config.yaml
dataset: "short read English sentences (LibriTTS-R)"
hop_length: 160
bias: "all"
moe: "top_k"
expert_mlp_ratio: 0.5
learning_rate: 0.0018
precondition_frequency: 50
one_sided: false
cautious_weight_decay: true
max_steps: 6600
warmup_steps: 660
Rows from block 3 of a small self-supervised audio encoder (BEST-RQ), named by matrix and row number. Rows with one number within an expert belong to one neuron, the router's apart. Each number is 500 + 40 x the weight over its row's rms, rounded and kept within 0 to 999. All counts start at 0. Numbers have three digits each.
After each expert's rows are labels from the 100 clips, of 14976, where the router gives the expert most weight on average: "loudest" is the band of the loudest frequency at the time of the peak. Only what is clearly more common there than usual is listed. The data: short read English sentences (LibriTTS-R).
# router: router (model.blocks.3.mlp.router.weight, 32x256, trained with AdamW), inputs 128-255
# gate: expert gate (model.blocks.3.mlp.gate, 32x128x256), inputs 128-255
# up: expert up (model.blocks.3.mlp.up, 32x128x256), inputs 128-255
# down: expert down (model.blocks.3.mlp.down, 32x256x128, transposed), outputs 128-255

# expert 12
router.12:537517383517524530521563470570499508529448484472564571540495492525531563547544496553535495544544533560490516472481529529510517502531482545599490559488564466472551463520489459454508459554485544477495505494456499552466499609578454450498431529514532555474462461463504463470538463529530495510463460501496542514499479524541498534484474543450494542550520498532480504501467555548531539541531
gate.0:512520420532512484497505458458516526472491449549472491479459475502600492460446476461506471402519576441507490519501520508480496483470473496574500514512501578473405538512525456454499502462493605510453453489416507499531624529466497556413526494519453570519493506515539516509452462546533586464482542515577523556613524526518548608502542502482463538396496443481499483537490489532505427521474
up.0:473511498491475481504482481475475536512461501543471475478486422481539499483402493468496463431546601444531466527493516510490492552438524453559518468514502576521497520483548519487491494510496502481491539537526466460512515503502486558427490535540545535461475450479493464469510462576514502517465487447514548506542457495507517512511546510416480511408468515464533439549416471487535447575510
down.0:493436423479471471511535484482521567501452544491477509524483491416476379490523519512451546551480463546532524539518432408447450519461500481515485506461480480457561572549506456481495509443462524553479458465559464524508453524508517422512436503492456467505503528454437530466454519556527502502543425538490516526451449543509508499477574479480582510478516510450460495387491497512506465539570
loudest: 250 to 500 Hz

# expert 28
router.28:498471445422451562499516493495580526522534488480495539533525539578503518523539517513551544529513536592532547438527454564536483451504501527562504538483445502500423507545524518558456507513503516512450546558478490555494539515549516508472502501561548482535481467537514504535471474489487473539459464539517448466511524452577500510603499500449472500485487459507513527480425568557532435501499
gate.0:451490472591525469477515459548449487472469570491555488533475457464506485453506519436449429527532517398533486481514503509472460550442463500643477461492517487493525526485479473496497501439554563520524519467420473453493535490409454560491491406452478475359513516521481480510494470464569502457515455478528485495562504528481451546430465516526485440523547486508460455505507505418466494498440
up.0:526502486542473519524496458487522460473475534587516586456469543408451535496535490458509544510539575513504534441522540559503519500400570463454527517510433511478491527486550581538500511478506469533521642444562489514489471558512481492487504474471520460584497554482533504538479557511417540587506467510536493400457443481494490537511566485430507506524487460498471505519455444572427607502519
down.0:558522523461496504556505503474502488546550514519455521487568460471443520502538473509554482583494504598499484507573512467481521509493472533556541536513547497521577497497519448544529494467495545440473551485481469519499502459506481451546491486448474529475526493598425480551549572485475424463468470476505446540507442521529502535512534435551507534402478499477537539547478530569562530514549
loudest: 250 to 500 Hz

# expert 31
router.31:491529482455561452537610479515501447512512521515478564556502523494458484511576555492508475503493594527547526540502515548508497521425478528465492534442482471503516487469518452455506496502495546531497518526449503529517476505522484473445503535490488551530505483509550450561550457536553488489492454545500503523546487474526469548517517533416502469504471442495516503465441584534586524572526
gate.0:571566529541562509417527565447487493450450472524482479498459527492473533574488419487488550470506449558557491521508493500441416525505518477539465528503531472577453463549503398445488513492478457579457462492543538486479519521547498477532537461463454454580522459485550511525553522466453463467532537433506527404581543529491482501444502469504456520499423447474488576525531420452458474452458
up.0:499507509509470567574542489479474450564470564468481449517437479479470476499477518557449472508474568458487490535565534424511471517497510541480503539471521575521491576458550541606521482435493599548578507442518457516502497500484454527420503487503518428489501569489509474544529465527459526530520523503538497388443534585488508469537489499483428507471524551494520434421457487467537517491575
down.0:441471488532529525462428504432534431463475541475470435419517540461486430534541477508386399437486494444571568535469471476494568513375459513468463529527528475563519436450377599461506461507495491522452524529471527485531573446522476449509551487527474482515492476493520555490423519524494587535532445503531487512525498505479487456493531525512443528549469471447543515488625527482535574505431
loudest: 4000 to 8000 Hz

# expert 15
router.15:452532488503530540467482469550518456487586501460532541498538427530521491505541474484504427481538518521537470489452519410416480429454516540522495468528499469532502542487524519505449464523517366541440502535505547482547460453505577493487545478526469367501527603441507497575506455521505457486492538589504522616461500509536485487518515490530504548519478483466490484508507493426490553468527
gate.0:503486501474502470454499546456505435491476459527520486462472512520492518507490567482465513463496468489513481509504524578433439496523417577499518476605486435460477419578634582503480485559540469506529528501559595526493497620415536466576499500533460504520493530478476540551484543497439505489549531485419483504500469497448464530467505422500483530459550528516489457464498550451527486487482
up.0:523445505447506498422508548459487422522475442534552506492507455480526517482477556443483530516510483510559473480496524549459392510502469568530531458560517435500440427534623587488465471558552421517503512505565533455511537624489544466562511501498427472488488533535434483527532529512466453460500567543490506485510499491469467516470493471495477556459537529533468409479528497430534428502489
down.0:493514435539477521454474525477476530574510409521470550460500515517437429479511513455486642454492482527554501490493510514500431516587517528457471431484556478490544545508555525454455460480519511521487473528550431518500492467487483442506461574508470508451573551526485503512418437452479521535500545483533560527443507507491533510419472525508482422453520452408496462438488492468522503515500
loudest: 250 to 500 Hz; 500 to 1000 Hz

# expert 18
router.18:580498438452537520503526415452484540576520487463505504442526533547502557535569520516505512555474557590519517496555485526512533478484466498605495529445459476517418546465528482539516440531477518526496473524530491557489551586512511481484493508504483502510472457517596441491515512485427513530493431548498503471532441439551535531515435500511529469500539508520479504453492484553572543483546
gate.0:513540527461465463428466484462468488494462535479514490482527447489493446506484524523483492526521534474537496520527493560502526496441528505531514445476493446458482617470535446482455521556524460508526514498696523487497480497537471504488538513473474502475504469495520444521487523528516511535474409497478579485548475602525517573442453552463663401464474494538468569548472486521483508486501
up.0:503546548483496463488458426455494491472441562516506505492479428517494467533469502500519495495539558502531541458515482566485518460484507508503526478455463433463518570459542467468408484546504481499528502470655497469499457510534440485487520503524494510454468442487542424494509449407523522553481453478487609527517498533529499563512455537498660437438515505542481530561490506531484474466530
down.0:464503514463511497467491467513440526531460519497465477484489567490491513423515500528459476532562497528461529442534461449458460478569494510548394563424451557516529504456510571528507511453456536437510538499355471521482545500528506489507501548521487576509452462424534492513480521480528449537506504451511463469502444496525557481521444453471584507481538482467537446437479552560457481516485
loudest: 250 to 500 Hz

# expert 1
router.1:497533404449525537497514473537569469507561502431478510475526586561469579544529545485506526501513541558533481483518479559515495534497515492635447529400452514586463450473493544535478421511421522518441478521451521522443532535465471499465495479511503532511428507504498459519559497467477489592420472511505514519528492482535513533494468548463497535517471500545559497489395537466515567506540
gate.0:488508500381488474504417521563525496448523524513496565474538537522516485519521444510500513486454513527453533477517449425547427582512522511531517421466510483510491512458498466464535476483493528501506572453475468484468539515490541439513509491467438437475503487523561539475547462489417499491504602470523501587505526520463522494436495592497480553475527594504533534519499421471527399531453
up.0:506499506438461526499454517563546544469489535490486498510528563473476557566507500516511481467435455497514535584490508463533552483507432488516459469442554516528521470440481478540539562443508485555470552483507528484506540540540505512441545560491462460560517495482490508410489529476483423463493517455518449605425503485502456523544467459496518522422582467530512457582480481535427452545450
down.0:542524410484483459508473566491526502434363551484486535467519566540532519499493464481478457514516514434523546586539533439518566542526491531536485508482507500523507452428438475478454504491443471519484454510500505506527498520516513522459472407535445508534461496550474555573502583551451466505480562534548498470495536593522571507544517512506495502501608424445505557429500504562558484541471
loudest: 250 to 500 Hz

# expert 30
router.30:537522457506544585524492520470544365522501491492544520504478527561571479580467518509588544487518491575509524492518563430513522605491504544602442499436445534529505464477472541489488456467484522485544488538424491551523465527483497469543462506536446522490462492515532511445500511469572526565502493501526501491547503516565560511538483565469514472442553528548525468465466533526555459492471
gate.0:468567494450505471514495477495479507517453528524506487542534589535593459498537484534522488492510501428500468539505474500461575509478549504514451493499492469498582562537528617500546505551486475443479518451536473481445534489454469477515424473454456491512503435520509560510588499482508511504491486574559478462496526472525421476531479547544424546535440498462478462495516527493592467498486
up.0:518599531589490541544541486478495494497488510537527466517507433547547462455529534466460479443531566447530465447586504485408556555501548466427466507500472568494598535508554523424501458547474506455465523512456514468472572456471460535499538505538469507452439433495525521473515466515479480461545491535503522475433491492521493552525487573511481529458545518505479431488501530526475474517484
down.0:520530508515541468557466471501546524501506504555482538490487525503510499477518431479442452486530474442477504482443512481495526474432483527496468434509487512511529558479485489493536446536536477537501555447519487487557476449451458474450370473543541508439509522422454474534477448478525511556473472499461476584486497514479574539504474467504532469498527508517519567425447501489550483445440
loudest: 250 to 500 Hz; 500 to 1000 Hz

# expert 7
router.7:556459476458419542545510498449494497565553502479523516508513555544530473519551482497513494455551544505488569493528515537592519491522550536662457495434466527491460519524418483517540456489524445456534527570422482551502542474490503490560486496484532482519495465534538488488553482384487521473434409525547465485509543474429514560524499479503529487516483497549514483519480538568535495557549
gate.0:582454515589478539469577526567506468497482482428456478536466530551539488477570528512543483479488530514528602536477546484461530498551556493531534496460483458509543402430421481510501549439435485475479608529490478523504584471455558519502519499512537428481464533465520470521437412511481501476511457492484535419586526494481430505518475451502514470515552468511487511479503523506499526405519
up.0:541490541459555546549471466507479554521530496556512483490510548559542477556541448479457528493494517436432517469474427500591527545494524473514534379498501532488482533614490524457511531561490515480547518561486520483525484490523491472544496469536450501488513481512469448553529585483507602540459495508480569526539479521503541505455515507552475432536472418486549488470515490512421511490464
down.0:485556511502551465473435517414440506523526548526486492485421557477470498414526509523620480466549485504508551492507496494510446518575523520492510599492516500532572526361519615580516446498507503475524512547469533494536538477482456514482517448522498432400514464511457491481452440467440521446526492511403508532479506516547515501539522510488523488487486496459546524469543490494483553492554
loudest: 4000 to 8000 Hz

# expert 23
router.23:526502499493483527514534519432494462594520554507488510547498497510517522509539515543561494440514514545533488529481474512484517489492511499438524497456498439538491535512470496512501464532419516504485477535411513477484472562466488480529485530475465611511506511488496550565525537494459502442511433524477532474491520525562492487442465487440514505456475546491525429496479566636551471599564
gate.0:449601499568504503462513486562519485488488482443540442506430484576457475541514473517573466488471470591458456488543463448493402452528437570448458491456553566529532501503449511524565525437542492537473514579532495437516499518575542479507515550477576442498595536499517529435472511495521547472493502552466515495427477481499536541488494498564563509453455561447474477467433539487515509475541
up.0:427539533508530528462511515512473469539517493444542414501464406506565450598512526473464478524529551542455472609522479447501557522472513533467481553452418569492554471529445497419454505503434506503428466569535460505515494492505537509507476423548537484530533453493491501518488470579416542525501504501504463558451468481420482509514542464482558512468484576447524521601517480481499527547490
down.0:440528487501536533478490476445473471459510488503530457565465523483573435483518515552512536487516504425518507479432584495430536535409484499566481480498456523502489566450426529439579556520496569585525483562494496484528524476454488536481511529499504466537489510422465443477474500529499480512502526450471528476479523549496564422495440491525444530570517535489488524635546482532496590521522
loudest: 250 to 500 Hz

# expert 11
router.11:544520450439555438503443568500506471493503500515498531432511547539465504527592517540506496502528615541541501526490553585546537465465502513559496509455529493528484468498497478455519443541525529454495452497413489511445550535562509497534480531554454484506441400562558435566475521514468515550442423508487564517502494452498532556521430563458491465477531449497522538501512468510517474513480
gate.0:495462439507524600509514479482556518500516466517509498502489535494449530401500496519515544555478521541519431481500454569489536483474607504490506510556497452448499482458500462485465488529496504477496460528577546446488510527619444508555517507540502492517455488530459502528475475475460536454482500451566487467561521479527533482536465459562559464443560552478496504461561482555517566523444
up.0:469417473493485579533461483475561496492537503466471464494511536484455497463536515505489577512487523492509386560510468591467463449420558506489538506488520457484500518449491445435466471500446563492486508448576539495537564525483511513558474478526488561477443489531481507441447453406479549443467465500553466473557451507503509463512469470465562539467555420468498465526573518553558481564497
down.0:521480469567553502465528543528532498579471512538516494526557510507537465490489495564467430535504525436460547491479495490556486525525519524570547523508497499477555462542479528465498554540456527524475523412435523442496536491521488534530503534476547532561578433584482382500579480452472593512462541533512538462500461515529513563544490472472487538508440547531423554452474534494487451482507
loudest: 500 to 1000 Hz